config.yaml
model: "image FSQ autoencoder"
crop_scale_min: 1
bottleneck: "fsq"
downsampling_factor: 8
encoder_activation: "mish"
encoder_widths: [96, 192, 384]
decoder_activation: "relu"
decoder_blocks_per_level: 2
decoder_block: "basic"
decoder_attention: false
residual_init: "scaled_by_depth"
nesterov: true
weight_decay: 0.0
Rows from block 1 of the decoder, named by matrix and row number. Rows with one number belong to one channel. Each number is 500 + 25 x the weight over its row's rms, rounded and kept within 0 to 999. All counts start at 0. Numbers have three digits each. After the name is the row's rms in percent of the matrix's.
# convs0: first 3x3 conv (decoder.mid.1.convs.0.weight, 128x128x3x3, standardized in use), inputs 65-77, a 3x3 kernel for each
# convs1: second 3x3 conv (decoder.mid.1.convs.1.weight, 128x128x3x3, standardized in use, transposed), outputs 65-77, a 3x3 kernel for each
convs0.30 098:499518488447474462506533510485502517460538522473479547470485497488467485537473499511486478515525525511516512458520502483511500502516492511467508493530513514520527539524505504539501485498516503510501469467481482480474476531492479479481491507484491511507499522489509478495477485477488458489501468482479496508502547494485467497543547537530501528488484527
convs0.31 105:513517504483481472498485495478491488511526526515521492508529512517533538496563571498522500505469490451504485503510508513481490476485513532488483532538502510473491466529511477477493474465507490481488531514495540541486528549482497505522501534508472488490485509531507482526481472491456476458460480515479537531490531503505517496489494528526509524520469501
convs0.32 099:547536487477495465488469470507486488446488480504500467524488515534510515560502504517539498468494476489480482480518484501508519496464477518503491480508497517506485507457475474454505500473488475502498461513534482480513517488476489517464514511475508526511495524562482495483551489488498537541507473540501493529487456495494489497506434470494467499462505512
convs0.33 097:460481500540529498467534494454462507531486501507556528502477479504506520511534546501521510518478508472520481503520559507507514521499542472501525516459491500509518518508522533487479494464505458442465513470474492451472485523493488469487506500519488519476512501471489476480486472447532526469496485459481471524529499544503501488499482505520507488498505503
convs0.34 098:526539522482490460553525476467505515500470508511473490542530517506471486514471529537502500510484482496483474489483501535530501483462495525490488543488496517490484503519503471472503527514521478524510506515554511505497514550482554547521517482502499510474459504487505487476480487423523543490500475466531480488503484532460451507436478459532520517485494518
convs0.35 095:534496477504483480519478482455493496476465517461470504485525508478515491514518516495465476461496526501474511465477488432512484458487530501490476479462444486434483450530474473505516496478496488502462525498453503516481446525506463498518483484500473525468495494523491506482516512441466478491429470484505511493484515521504513517479491523453485503467467490
convs0.36 100:491513486515548516473507524450482502496520498486506517490472449492463465503472451497491466509509561505501499484481484474502491461452494497480508512488463511507526484468489510500504531559504502449485490477485475424459475498509520515500477509480457455470476477496478505513484487494463513454507520459517515468497475494467500536471499478497503497525530548
convs0.37 101:551534505526517479493482475502451433492535480521535529501480456542565473499493499547476465543507483541497511465524463493479494515544503553544468460523472477476469465500499514498498491530495485534497498525522477471450501464489477487496494517518532499481487451462483499502536462487502402441502464476509497506492481461486498477479489492485544469505472440
convs0.38 103:498499514491484533485465519516525505514570533472517531494481473474524454501513502503445508508495477517470479497470490520513522493499518497461503476521486508470503502473498509498480506503465517455487445458542488496491492482469495478502480501509506499513512522514476533514480464457494486467488506499525484506523565510475497524485477509492529488497489515
convs0.39 102:532558461485487489522486501507494502496488520506487548457481461454494460462490463517484524545511492517456506527543499519522499458503507499564540490508481473470485509493484492508477481454469514511490512519466458465473494515538488446495456477505511471487501501518485492503487503480549548492492540465461489511517511518519503524506503450455439522457483475
convs0.40 100:529513563523497527516532476525494495506518491510523474477485490498515510453503517497526541498515507486464472504508551493516540491528522503511507498501542522474501510476503465480501447450487461504479493492486509557504481499483490498489470490496511514506501476473457444463497516505521530507482457469501521498505521489488493511472513487419453434501482457
convs0.41 103:485527464502490497508429484484506505497486543523502470514518488535510461492531475491478525507470508499542518492501490536531509535519523495509532522513488507517481501532489492449477538488501466515474482492481493507517511504475524531521536488479509499479485476531498453486489485513509515479493492512487478480528485560491496479501496506513474500475500503
convs0.42 103:518500480539473441507502526489480531495545548490533486501550557529491524529555510501484498496544498459525524517501516505494510549522536479484496523464501485483477481478498536529493455494509486468476475477458482473515509503480509479480499521505484520535505506504501523511495510476460451521483498456494488454508486492469486496497518507534535490503478508
convs0.43 096:505496462557491475481473495502491494478489475505499458510522496511542484484527517487513489517508499502509499486498501484455509480473477498530482515527508490490485491518511542502507486513511496533500520538550527494497517521543478534499510505526524484478464464476479500472546487446534465478499507462499491485509551502496539511476536524455496519464469486
convs0.44 102:513493482499507524511537516492518533519504518547502518492504491508481495502477494493513482454496538517525503475505448505464513484497542484509489461478504509499506515495514510483475523519524516505500532491483490488515503486484467465498503478474499492504543492497500495505546550536546566524506514524514475513503446464500480488504483476472527497538498490
convs0.45 098:506509492514495471501461483492525540471534525504519488464500489461479502498524473493499498531525503502473512521518468510540514515495504454515505494522506421477482499486508546483535480474477509574474502558477486532507535540486530571526549515489484525485493592568541578589492498510460476477492520470485506493479529530499506481512526465520499470528514499
convs0.46 101:512506489547475549524472508472479443507487498488464457510506500469505491484460467514470476506491505466522511478540510491483518444499509495463499513479498462502485506495491498462466503523479483491485488513474457521512521468534490481506501502490479517470512509486464501483552521490533526497502494512518495525503466492463509528495478492513531512472498527
convs0.47 099:506491496456478537485479461505549530506493477509480493489471508503504441458490437481496525522511547495529531486491477527519512494492512500515512529525502501492480478474497459491527484485526488437479484457499517510498482495511547524526478499543502513460487473501495522487511497460453474502470469493505470494511474525492498525507464462484483475489506478
convs0.48 101:514494522488494507461469507488503500479503501502488515475485463492507496499509522536495464509463491485477497517526493547474502507490472515528506498513516497509504546490493516479519532508476494506501490509543493482513499502543499525542498489511504491482457504492489522516467499479510479456517492471509521469531536500488485499459501500451426496499471542
convs0.49 098:490474528534524515513519493505556516493501513471511474526509524505508465534518513510498482484467472495449473485526474496464516498540508476491531469531524499505539458467510470502460532495483485501473473487465477527461492488480519515508486500526517525502538513505544540524556501490545447456528490482485477501494499506490472488552554457533524513515531525
convs0.50 097:492500493519495448496474458544546481517549486531511467527564471511517467478509459539489475516493475517491471536496478547545498503521478518496489522505494533554499519518504537521474531486478494533520520517461504523480515500475528506516528523511511496451518484458520473460502525480554482497518529479498514497511501506482504500515462480525507462528516471
convs0.51 101:505472505508510538514496507509482544519472489512480511504523519463518556488509518490504505530497511501475486517484522466482522488492521470462506479480527527495501493457477515524476529486520474506486503542508509482486502528521481452501540510499500518494502501491505501495457504441514539477503517435494508490480481468485509484519468457474482495458455542
convs0.52 087:508487514486495539494452507492485485558509527524497493497477484504519511505498500530511504511446474486475496525545492509518503505483497495488482452495497497472458519490500481537491486506529504499474512510499502487524501517539471456470490468493499496472506529504477473473452499458478509515463511486526512483489541489498517526519515524496512540521507542
convs0.53 094:510496464497480493516527509497509506500492519504474506526536559530522495496521505504488470507486507529498499492492547475475491484469495483485455483432469481483491528506493455481505493502505503501515459445475450476502503480523460496499499504517482471498468485500464485501529475476451508502517546506513480470486500465522511443517496549452440504475447495
convs0.54 092:511494486510489458511514513492512533495509523499490523523526478449495479477510496529466516531493501490550522505516488517508507474502484489536506508518538542509499471499495478496534515480515499465515485475526530480508524500479486517477496523506484506492515528502474475493480455462488498489484490484501501473498518501497488511450471501441492503451485510
convs0.55 092:498495511476534507502450477463491471499525503454490504525528503482483466475491483498504482503444461495503511486489511488559478460515479511498494532491478488458480494506486510497478490476473474489499507504557489525526485484508471531538507514512523511522488531560502524501457480454471475510462479505483503520520488494501507506500501504507556536502460461
convs0.56 108:493509510503547491547510483494475491475581514513552517540512458498492500493503468518542450499501471517524499489513495511524488495481461506452486494510476500502470477472497472524454481499485503478500456534476487498438515477518491489507503500480514506511499517492459513508507540501526501486513499490477552478466473490514486487463464497532441540461458494
convs0.57 102:485484495496503492494501464496469516516464505479461445505472519469471578523532545470497528491488497480474526494474530503476505495463522530499541500469485476507463486482491505489487491522490497505508498507476491486493479507501490510500487481481488479483476441463448453497493497508511520528511561499497495525549497528503488506495471493492466512476490501
convs0.58 100:560519529492482507525538509471514546499468513507485505528572532537490461547491466463483507524495507511520516516479512500455471475449465480468514465473495458470521546477487515495523443455506546494496522504495507480492552490503490473467481486500445495527449473517501510493474536544512515525501501530506500499478510477468498483524569528501459448475505487
convs0.59 099:526532469530516451528519522516484480508513499470508442499479482539485488498529549521497513546527501500452496510466469487529501493495491505482458505469477475501501488512485508493493435497477451494496491466452504493507498502469469498493497524506506520492541542520476463482511501489511473534493502526491515488460498488449501522479520487501483485494444485
convs0.60 100:496497462478476521501517463460550520498526514478518526483511534487504534474493538527482507510507511528506529507510481500494494481507466490499509499465526496508521487477487513510519499507516486523476499476533528476489481494494478501474524498516525463471482491493470458483505544520477498533501513558486477508460533531479487491527516476502478511515488469
convs0.61 094:492536524499507481508494474554526531528516532499489516518537550513525501538515525503510514517479498505497483548499489520476493491463488482482515539520513520460510477516477503475482512496468539464498489489454515505505463460466492490482512502544518517508482517486509494494563492518529488505531477493552531494512516483486471492507490510548503473517518473
convs0.62 107:497521522427501512467439477526504494546522464534507477500490508516483486516568485480480502503512511487470513478480524473488508479486492520515496472482516483472464481520499491558494506513535495473483480513495519500479467476522514427473443491489546539513502516478478523516498498481480522518440484516495480521537510484491482497498533482489517517531468485
convs0.63 099:471537486524525505510485498479525504483498510514524506541561570517527548493515523442520502493474445520503434507514482497524484509521468535502560491450475511519490480511484525510495492484512501484485520504494481486475486499484467516457501525494451510459482458507478486525486537506532510525518489496498536491502512502505494536491461443453501486489473474
convs0.64 101:507497430533525502459510514529494512503525496515515465553526556525512542530520479479536509447509545460510519537495530499470469508496517485482457484508490494493482524497507506525552510483501494490491506491480512524497509485489499489519514503485509494497509530518501513540499489512475477475476485499457513485519497521523503507499504486519493488485511528
convs0.65 100:530489495501476472515542503510476484508515465426480452479494469504509471483516450518533524519517485491505503503501517475506476502519496514502517510518469486467459531468498475485481502523474527482534480491539474483529445495502530498505507562502510513526519528504516552521484470511514512498448469476480529523489503517476480481490528556497509523547515566
convs0.66 097:500460494474506471500490495500530500499517484467505489503505472506483487516526523501483463485472461458495509480481513505496513501499495501481479487492464490470489512497446491553466469519485489515487476488505477469486530470502497476518509527526499476510518506519487506542480472485514484505515515536521491513509513511494507492540530523530492533512480490
convs0.67 096:541492505549534501486485517517465454527495470540524497519520544538559522553557535502474488522491523473455525506484500503474500509480510541534518513507492492503501531533486504476497489470492500517471517528499497519521503476485569458497489437488505497473527555477520501484517512551507502539533493532453491464457505444508465490476485491499494499507487527
convs0.68 099:469459493515461490529514517478515527492477504471482458547537537468472481554514536514498513526559522517507531443473487469484483457518500497490531543545530532520488494489506482523523529508546564491496481490482487497489462525527532541553518507489516467508524511543513506502478531523488510456543508460511509522483469525510500509464524529509507527509485516
convs0.69 099:516552486523525506511502486557518482541540499487533503505487469496476511560537467492467473552514470481545465535542474526575549551539517521500484503466447509481465493510499492488510480461484515523490521490499502491475486492459477511518508529462452462456500464490474468516490517492460484510425478493512530495522499479509495486494479488518505510489511527
convs0.70 104:501513449542494483485504549467497486516506532517497524508485520527521483508520469471489500483497490491510511496497485477495481491537486495507491490482488496497491487518482490489467513518470533560509509543532484504506496527506498499489464527533503540510538572538524540526468437500430450506452497557495492548498517535497485529483490471538470460491505483
convs0.71 098:539497479493531506505497479468533526498482491532548511475523512479514503515487492523501494511470482509527452467513484478533474489525464491505464466512480516526523531526518501535516521509478498464439492506478489507528493504500482489460574540499525506495510526488523502514460493507485516504502510527481495492508462505500478510481514510519462519522513487
convs0.72 105:522515523507499570519543540510463512522499540532518503521544504509532486539536500484516530539509493499503495520482498481493520503530506483527510515507513528525494475474522474495506477472496475502501555486504535521550450434499486509500497520501480475479499478507492465473501528542474532492479513460533491504484458533477506495482496524483514545514519526
convs0.73 105:491475512492481530497522522499535483491531508506504508493503502529539523513530544516494494504533531506518561500484475482525516509525520511487499473475503502493514491446520512547531495516515500509484522531474500508484551465467512448465477496497473480517498543510527505515458471520517500555536501549500514493493507497497502518478490520506529512431511515
convs0.74 098:486476508483481496469455481529520508501524497495564491528512529510492511518534563478457487460492523476505488494506466485506446513530512517495521505514515511507522484464488484476488475476481479467498488507480507488536548501479502497508511454449536459485466475500492507513562512500556478506541522497480495472514502477526495482478514484505485524502518486
convs0.75 096:502560529505568486505528512494461493494513518492498474479531498479500476480495509487478487509497438511469482492500472478528479477489496493562484511509449451485515504540480538499493547538530501502474503443475495454492511561484513497507557483485502464452482498485509483495529528466544482471511439511496496510505502509515507488512486521520537489509473480
convs0.76 102:482464448521506507518560519463441476503470474487476469530502507573522529530486449513474529532564537498511472509519508489484484527493470489435519525597549516536510515514513544474542483492519488472435500511510488488503478499507508550522499531482527516499550519520531512481520494481514521473507499483508499514484497504466510474479468475507484488476510485
convs0.77 102:524453513481513478534548514465499471472512493481479471504499513507513488496498478472526548466508511500538467506532514517508469490463458488500500472533450499510487504480489488503495540514496506490473485497510485469472489529503515521535514475493511497536471484488479503520564488563498484499552507469525492555493523533519518539491466492497480499498456505
convs0.78 095:510512474482473477487507470485521503464496452465494462503467460492449459500482462524511521461525499511508474477475506488510506468528459488491488467498491544485474503479500515481510479501513471501491517504482472469483480471488511507497552496484495532512527477489506493493514476506493562489519464507473504516514500534477520504510489503495497482524507480
convs0.79 097:516499485555516506493459518504506472515530447518498531539521480544524479509524491487530484507484488492493533540538539547585549455484517504547519545517489504470549500507550486455461487465499476510465489533496490523504470458510525502504497510539517456503467488481497493504519489501509483504454506478518535491498520485487531521469501493503510452526519527
convs0.80 103:486516497487483557464497536514518513484496490511471515547482479511512466535494448504488521493521534524504488536500531489488547520494501519505507551551486494525523441475467508494450501504465512524500535507518521515481525533560530477525508514537451498496499486494480478476479473487501535460462505492504473497513496515494462513470507506514572584477531551
convs0.81 093:492490478514494428524497479449487481533551540497503530472500458531523524503545529499514487524528482486516501529544526542544496521511532494491453504497469482470481513489511506525493498502504477467541486513486531479507492480515483485523490482520486464511479462492470499508502474472508506505514509491485485498482500513509494504465493505445507523486484517
convs0.82 102:479540491479466476528530536548520492499505507473473488496495516488461527500463521503472514498492529516533528482506475497560497453500496495491490514498448497464468465515506482502481503489463485548526486502536489514515461517512503528522500519490487490483505498525494472491459465463496477456519534505519520513514479477547526464489497478486489445523520510
convs0.83 096:502488513488550498489532535551507512521499507492489504519476497438457485512465488481496491491534505485536510516447465494485490483504511490458477491521491472500486491492490488532493465498510508480483552483485517542523497474443527580563475508491548493483501528494529513531497501492560486456513497455502480504491551497467488483476540536511542481515551497
convs0.84 091:512477503465514538508475518490482501501512507475477492491446448449460424464490491504546515514484494525501510495486506510494558505505515527478492547509533525497526499500507525528533499485487474499472447496476473457484509497484481498503532488494515474512530524518470466515435525489474524484476480480517520535493530502496491460506477520502508526517490531
convs0.85 106:469500454483481489497504549499502508519467494519547493507495489544537514505508440498491521495515501500487484474510497496490469530503520506493508444493540502483529471528536492477522495477502526482493508500507557515506508508500487479493481445490473451494520492516491509489498473488488488495522476479510535509484520494498532501551481513539512516469504540
convs0.86 105:505496511472529495515568483521483494504481521480497497539485517509502480497522467491506519508503510508541529458493477518491464484490442509499484480535483518538503468490469463483479485538502477527521515528520556542497467494509497464475452488473496507526528538450493500487556514513541497527534458493502498499528466504492485529465530488500528487455485495
convs1.30 111:459485505463476475459481487486551520467530478455493485495518508518500505518515500504492520507523479524509501491493504504443442502498496500483485419490541497513481494471442486514502447482486500503477443474465484468534472494535504508473518560548525522481512509494501493526505488531508490505506495478534503472498460476488503512488529536491494557476499515
convs1.31 094:486522488534508467453518502484512537457456501546471470487503513492482456510489474450473511502510508564481464467471503490521475502416513487497570447559455540513490528455497499548545477515503507492515508507481516479531507494487472508518478480520489494510507480532540500512524483516533504503541546520537494503511503542482455535476492476479492503452510517
convs1.32 097:485467484470485489468440436501500479524570539511536497473521509488470489509529516505509481532523545533458495516491504550503515513514534470461483520481538486489493488541514485528493486564525529490500530550503496482470547534475494510524478502442477491513486466514529486548519529506542494488514502461502449537475529529521491523493529479510468505519501514
convs1.33 104:524495519556502542533556517555436464531484512535532561550508487523507477520502473495501519478474503526507527518495499544498451506517475487535513541529492480505516503520468537512483507493490472487491511502501505462475484474530501537534491491525518494521476488486513489513527490502497514483522516506513480512457406500475448500525484470485508517538468461
convs1.34 099:516498506491512502481493533499488542504515476459505510500506474469529521483482464492430516462466473477476472485503549509502459506505510504514466472479543463470457493541467504502464520534534509491474497549513524503517494498552494485531484492515473477471473482530480487475499503539493454498506495467488474505505502429462494474515528549517494533461492506
convs1.35 098:559485512562500481491460534500479482505531463487538505482477487499487489505504506502493537521517548498486481498463525453489529476544535520531518557472536484535495515524524512495519502501502503513479502475472529533507517485503476519478515530489546517499488495455522469486474470468519467499496488478445489483492559523504515492485520483523499537485464499
convs1.36 100:458478513487563493527523537464477506455430491462485515504451459545476441504474495538512508515479492507497533505525543552522487531463502455505447511492447457477481482472521494495461506460511480495482504529496461503488471468505463482501477451491500524508497527489509478513495520513494503501524496519528523522521485504513498510488488468516485533529520552
convs1.37 107:502510478487518523478485499452487485469479529492528510498521525502503515467534505478474492480480507509466477470465465527512528498482495512501498507498523524510471499491535553519554550550541502497504483555506487508511483478478499528499488479506479455482507437499511445508514516502495503493516525522509487523499519505516526507485444483466436528522516503
convs1.38 104:501516487529481492510521525508526485522476438488517483459532488494495512526514504487490476488499433512476510450549561474473513493515480496459495462461510507444435498461513518502477530506481532535485489522486517511458484481499523484459520495495503487495517495507489492491488488514486482500478527493494498486486479476501480506486475511490501527465485507
convs1.39 101:503467497458436497508476529463489507496488501516502473539512534493473508542525525499500513497493527475505498508505511525547451490495487522542460494548479512525511501509416508455412469490492488495481531507481509472476493542518559578560479470473468449483505475485505507459520491483541506472513541514498485488470493533512544544497445454480429444489472470
convs1.40 098:484510502452482465490500488511531449493512492497518520484545519520491492515486476495512524502492499495500524521501504507482532488488495482508417404460524482497481521571562501481453465501518479467459514521493542486553499490527465520477470527490523492521493506534504508473499500464511475524495456446468476507474435493529473477519534476449530552477539474
convs1.41 111:544491523536494508483462490515495484539545519490533480521504483489515502502514485498462497540467508473496503492504516436486506491512502552482477492488485499558497472519494473539481523482502472465478528528490492477513496460416489522535486470519510532498523519494522514508460488512511464492494495554454486528468506487495495503500498507504531473462500480
convs1.42 101:540542536539511492497459549495465530446507440460458515531457471484498473450467512514479483489478508477540519461448446484510502468496503462453475509491479507478484498472489454477492475476593497506513538500513435465460528495456533475492488527475508498496493491524510505532527505470504524502488473478511535513512511530529497514456532498445508494493450495
convs1.43 093:488494491575519471523473515512519552509469511532528601502500463512514478530524496511493508473475488518518513480496517541541540528538519487501502460461491475513450480453523463487486476480495512525537512502458536512490485528510502528510511505547522490522538521520491482502509459501467458486494462489527533512516554549529518521494497546480489567508469498
convs1.44 095:529493482466512545534517532509515507461503511510500512485524497513515496482512527508515493478528493484517511502484505520525488492470518540452486478524491471473460557473474499499528518527545504477483507513431464451488534513488502507522492465483497505511508482496527511495515524548486454514482457515471497523535517479515552526528530503491469514511510477
convs1.45 097:494512443483530506527490492493512496517527535504516494478479451503493501484514517507475445547506463524505485505508510476455463510466488482489529515539455523517483562502514518470460515488539508502531493496518492495518501525474503468504500524458485547485495531517463497515510472503516475448529501532504513472464457489482450550554503509543536493530532492
convs1.46 105:543489509467504492427492508474506508488530489511524495477509512495518503478500473509503513474500490501504507464507538488505461480533527500519459448485494542456503464525486505551447507471527493508505526500496491487508509498483467519501488490481545485493522512481539534488481523528477511510522468513482505537506515476457531487530475476491478511519518489
convs1.47 099:538525490485524489558489521507462511482447526495509559521482489466471531494502510491517474493553493502539538505467491480471455465514498542456509547514496506466491534500508404531489476505478525502512508516508519524525488477485481511509475490504517497493506456494538499475493465493470485485507533543481519535491528481479507486530489449500484468525474448
convs1.48 103:542519500553494487460496508447534516494523452502510500463514488485517501496538495503521542509485481497541475500546537553565520507493507479482502460530528540539499566507498499473476496470530504521478483456500477494492480503505493529485510538513537481513539506515480488490529486496522524485481486463529484497527480496513533483469543525487489523451489555
convs1.49 095:471474529482520505473479491492446513461537500522475477535500501499512526500528487489452506486517477496503519503507484562513465518546523506485456517508538487514537534477534502495470502463520520468455536483503514453531505507501494514516495507480524509460504499480514472505502490510519494515536455477482442502526463496493531481434446511488502523521485523
convs1.50 098:500529487490527471535523513500485472477533496481538483512517462508530491523526515493497499488487506484474503510527501491515494522498492476505516482527528479526499482525460445491481553523497506528477514471436487477472514507509478543479458515493470475550456450499493452463503455511478462506474478494512467472510449491484465531501472463533491524498537475
convs1.51 096:500505531521540467499520488492488456472490492487524512538498497487481458516480499515483463473463464485484515502496506476477549464475505502483472472501532504477516476491534505392449526511500516467463523470526479464554529498528438527505479510499535484501474472517487536480476556480485500516493507486473459513450471517466488535495513549465484493459514478
convs1.52 105:490467511541470500470502504507493494529482480506510503495521485447458453496483450520545526520493478525502505540520516539501508468472456507545530514543541522503497473468534509549488512528537560528542515502522503449529507463509490500483495467505512505503455487487515521500520532548498508532532526514507497496511509514451478478556557534551529512498506464
convs1.53 089:469499427509501449548509505447472519464510522493478488497520503490503479519477484497477506476475525510503532500529463463444454461458500508507489502528461515492451462494484464496474506532529504547509497522552481516482480466460513516487488485485484467499486484504472502516505501499490496471520500513489496522492499546492536517446498530491477516498474485
convs1.54 092:463475534519487499503486522539463454545499484473496478529487498532529551497524508510488468469511500458502545508464486532503470473530509515485486519464478513420470516501520497543474518501515506522455473469477522502480517528519529493518510497467502486483504476511538522479505491492500531522519472526460452462495481486473521521488493486430458505508444532
convs1.55 105:514477495493482480495480535536549497523475475511522542479526525559560522508491478492445458517498473488465474486479507512498493491496524502527508539445549463473513491548474516503518526490526490467485478475494497498523495497464510484541502479507531518493488477488501503483484502531465499498506500531498498515502549416487486533485449455474496491555522535
convs1.56 108:529521506505559492518577527463501539461499502473528492504521533525527506518510518512483503538482491519478486479503447496522466489498449452544454413489527467524444541524516525554500455475491489499486505498521474502486484529461503497526486479462483490510514497503496477499535483504517491504500527507465480482492467496530494544443464481439471502462480498
convs1.57 104:495490525525534498442559514532460516505502493529517458508424504467502481487496499478509474495504520463539524513494496519490495501512486537456493498534479515492483432447470457465463489502506473517464524499456481491517490475481515502474486525521510504524481530507527506508483518536471526512498523474538540503529479467479546532541492534515510493502500513
convs1.58 100:492493490526536496500462464495502523450505472477501504509498492505480490479462457489508508444521481457511504473467455493487486533521505462445462542462480480453444478568546506520545484471480536482533516509528498518493467506480480539496480512483494513491463516544513496528501504471503505511490456510526495529508503552480489509497529504513530524500482554
convs1.59 101:545520500510558489546460515501429520548490527532571482505465531492501508456466475509489502501500520467498495499438454452429486466482495495460448475517550477487495473524497394504532495517516472512488503494510516506552500506505473492523465513514514528508513508478499471496490515489482492473501468501474501494495496498492514505561539553529515505514498496
convs1.60 106:514493510541517537480502534507536499505500481508496518494519507492506495512460450511511498494527520497524520476430476471484454504507464534499438502525515516502509488500528492434479491481526514489501543488458496477515492493507500481503510428532531483528519449510498503451503500472502480494501477491470504495476481516459520493479525476533517490484478511
convs1.61 098:522491493506506508525467495503508537502499458474528492492497482529524474523515476503542545493509529526531515515520547483479489509523496488457467528486492493550544509515439519470482499532473499525494486472477492533446471466484443486484482526515490547521483471518481523470528516500517490480527492549521538499497492517502495511465509491445480536459489526
convs1.62 093:472519525492491515455508484491482510497498454488518555500489473478507495513493510482490540501491521511467546520505491492473472494496492544489480488488548553524508465516513440453488475440476539467495485558494527537537459497525496412488494491520487516491511498486514448482499520510501509503513495482479510512461520474469493498551504483540513530493466503
convs1.63 099:511461516482482484506470526532469502473529524485521530552529489490516494513488485475504492516498518498461466514499500505487549536548509503440487456511570451426409499529525504463499565499512458482477541514466526538513508514474534514551468468470476509504517520503532489529479477527524476520504515511473471488494467477503443507489490544514488538540547554
convs1.64 092:430480471470505498475501461509493532509499524492492465507511479499488455516504508476523509481521521482498524482484484466467460500487463550481523522493462503491442529527548528507525542480462514464526505504550508511536490464493489510499486471480508522488484490483525493516518468456519482499495478492504513481516529516500539509512521499488508558506534526
convs1.65 096:560554482536489435523459474524495501542511486497491538508492505483547508500487495495487474543478515541524505498517503485502482506553541474512503511515487449536553479471477486506589541481505492486493483507523503514472517475504515510525489514543515474517512494531545512544484520538531539495503510526528508535490516483559501520520494551508490500517502464
convs1.66 101:476452543433479472493505525517534560470521520505499485473456494527486499493459492531500526494504525509503528519501505500472509488456486532505496506566503485483489475473518479549449553526446497512483498525510497506466470502530470470468482473483465503509496495513512503497489522524526516487516492505564523520535545500498517504484515500503516514516477520
convs1.67 100:464569490527554501514504487471479470527570508515492472513472470510484482534482495510531526527532549498530526525541481510494500504492519527500480432506420495493495507556512492517494515497494505492516516509506495498464507526460485512495476495464494483498490488519506530530475491490498515489496487522459483514486500502517506496459466505508511494497559496
convs1.68 099:465480478509483514494515433531566579546534540522540530512494472516528510501503482506493499495453483509457533535519514526502472527527485482485542473514481447512491489444500469524510492448468532507497504492479518538465485493540496501579509550531492497513486507535496501536497459505505485516487444518520512545482532535480493497487516532503488530511532488
convs1.69 110:540525526491541504518477525517497478516528466492504507518456494508510546479483504486473512513493517507487511504443478481465516512508507493499482469504502523524505510482454526498535549523543487530475491524492485464462512540479460479504472508497475504529499529507531513534476513522492514490500485496476519529487472507511420491476479475527464507525487477
convs1.70 091:484535459511500467479465469489495508512507499484510494525471455496547513481507510514520499531484497462501482500489548462481518483481521472484522487514494444529501492444464481518522486481516451513535453511518461535480514491508515508501547527462526498475520519481527504502479479500469527486481524529457488513487528469504455491568479524522507510516474530
convs1.71 113:527512539527491516544493502519462463489508518479484503530542530502517523505474502518472491547526544538515511461492477520511504520484504542477504508477480486498510520516483522517520486444479477481440504487485506539499497489455565571569515527535493506496505536500537540548481516537450501506504535561485484501510529512504478496521479462486456511517492511
convs1.72 097:542492505553539488532490513506484481476519516471493466505518498526501477500473472478524517481460441478516503474522478473487518513430478506457502443457464472508568514500510485465499468508509511491491503497442513498483500526545491487524522504544550511513525454491537509517500478525521516481515504506497534516456542536486482507512478531534506570512516541
convs1.73 096:514487495546548488523541463509492528535488524482498522508480497508490486544504501458513488504505472504514473500479480512472460490437502508495483482529535490531537534446481475482472519475492518487482497475487501463509543554573518507542530457517497521506481472470524477512492501542502534516514500495502524544481463482469478485502498499527431508484505510
convs1.74 096:503487547556502560532504531547498493494535448502558497516495495499493478511493465540486485553555546558507496510460499520492550515486513477471499434495536483514577542526476517535484477514453506499511498497476513520488528449453510479535449487475505526509478489509490530534523510511513508507527502522487515499520495503514492535478455533431445451499443475
convs1.75 107:543542536530480509487415513471467497502516496471478525450447456440484472472476470498501486466520489479502480492479513478522508501503499491492493542449493491514551495484453478480501486462504520488502483477463494512443516492524501493503502507520537516506549518496577542490497544510473498529482496462485516527511552484529489486446470489521498500467469543
convs1.76 096:499539489495514443514501494500485526464504486518521566489460492483488466507482503473495506524505482504459523503524527507460517483467480493474497521513473518534485506539517529468572516519538539536497542501473520507502490502467492509477518523469514535506507527525500496476496466517467479485526498521524520500534512503508473482523500532480460468543498529
convs1.77 094:498518510520541482483511500494543529509453546528477539466493507515483513468483521530496450461514477499503470528518556506475496479490489503481489509458502501494563469468528522505505507535556518472484509450495485462494492505515492517507485493532511487508515529502487484488507468485512475470465467495516498514517516515485484498522520509558494466505490509
convs1.78 107:513453489478491522497502505524532500546507457498490508488514457486476524511471470496499501512457513490503540495515469533559490538485488495520414534491505495495460450521515460542497528524489518467476535529490471542511496495550498500477509487521501493504472462474491453473525518478496540514516481477486491488493462477499496451512521493525453540506535483
convs1.79 104:521494509475471470523525526496559488494504493522511536499547504529535489511524522489453496515470473502501497522519529497455483498466467513545483483485452495543453472527478481511503506514565496523466477531517517479466478471475486421459457471522504498543529470497502498508488481535507505477512505487473550524486474467511477488473507515524477513545487519
convs1.80 096:494530508443472521456452464489496512517492479456490485504514491545494502514522498505498469507502506505524520485521483509476501478494487499495523483502526483526515478455532476489473511492507539508499505505466526472472514515519496507578481470528502501493466442496485492504521524541496454495506503506464514476465513474477479498479492489495467531514504499
convs1.81 107:567469526465468528476516563457481500476521500535539470479475494459499498519519539538482508551508476543501466519504506474486476491466437525494490521501514522507495497477483475438509491492492486480468485479474504537502482506498501492504497493463491509495464487467483477468507504506509494492516487501527498531493466515498478511529511508503495519506453517
convs1.82 097:494478539459446553495446511453533486477484472487474474493482478496497507515498523495471477520545492498469455525483498537479495508513485517520498504456482502453453444480424484455511459520523469487493491458483493491500549463447462471458496492482479459481494526517488516512474480509525515504511508481504439460511521484472534497451461494528463491500497500
convs1.83 107:452504480489522524458492506527475526521522449461493455508485515480490510503507488511518496492499447482543516474482519480507499527532446490444544495524497530514528475511514447456499489512498505526533522497568496487462489491510436534511523517510487490486531450509507512532530478477524502464488503466538494496501514486495446497531525491479528470510512504
convs1.84 104:510487460454511511510516517473515502521469437448488491443519495545521533496499502475543482454487499511468504504527520527527487523513490428516476519481493497563469479478508532497538529565524551538515486524536524483482519518483494517449531506484486440498498456482498481523537545524520503507496507496476547518506509502517497487500540545463514504536531497
convs1.85 091:501489506488504509490497495535495476487490505531524553524529525511498483495521526493492481498505510516501483527512504488461494509468478535468476530500486484547553520511549537508485512480518477493469474487494503499518469479452482492495488475456477489490485476468495482507471449519488471504480504494447511503504510482524467530492465514498476494487510543
convs1.86 092:458471498476487495491428526542510529493472481538483515486525510501503501503520487508473482484497487515489470483507508521525486518524487488484512513505516494505476528483492415410459468495487536511498510504465471473510514551525555558554511536545523529521530519518495495503478522521486491503467477492478485497504491538484504497499496508487494494493471490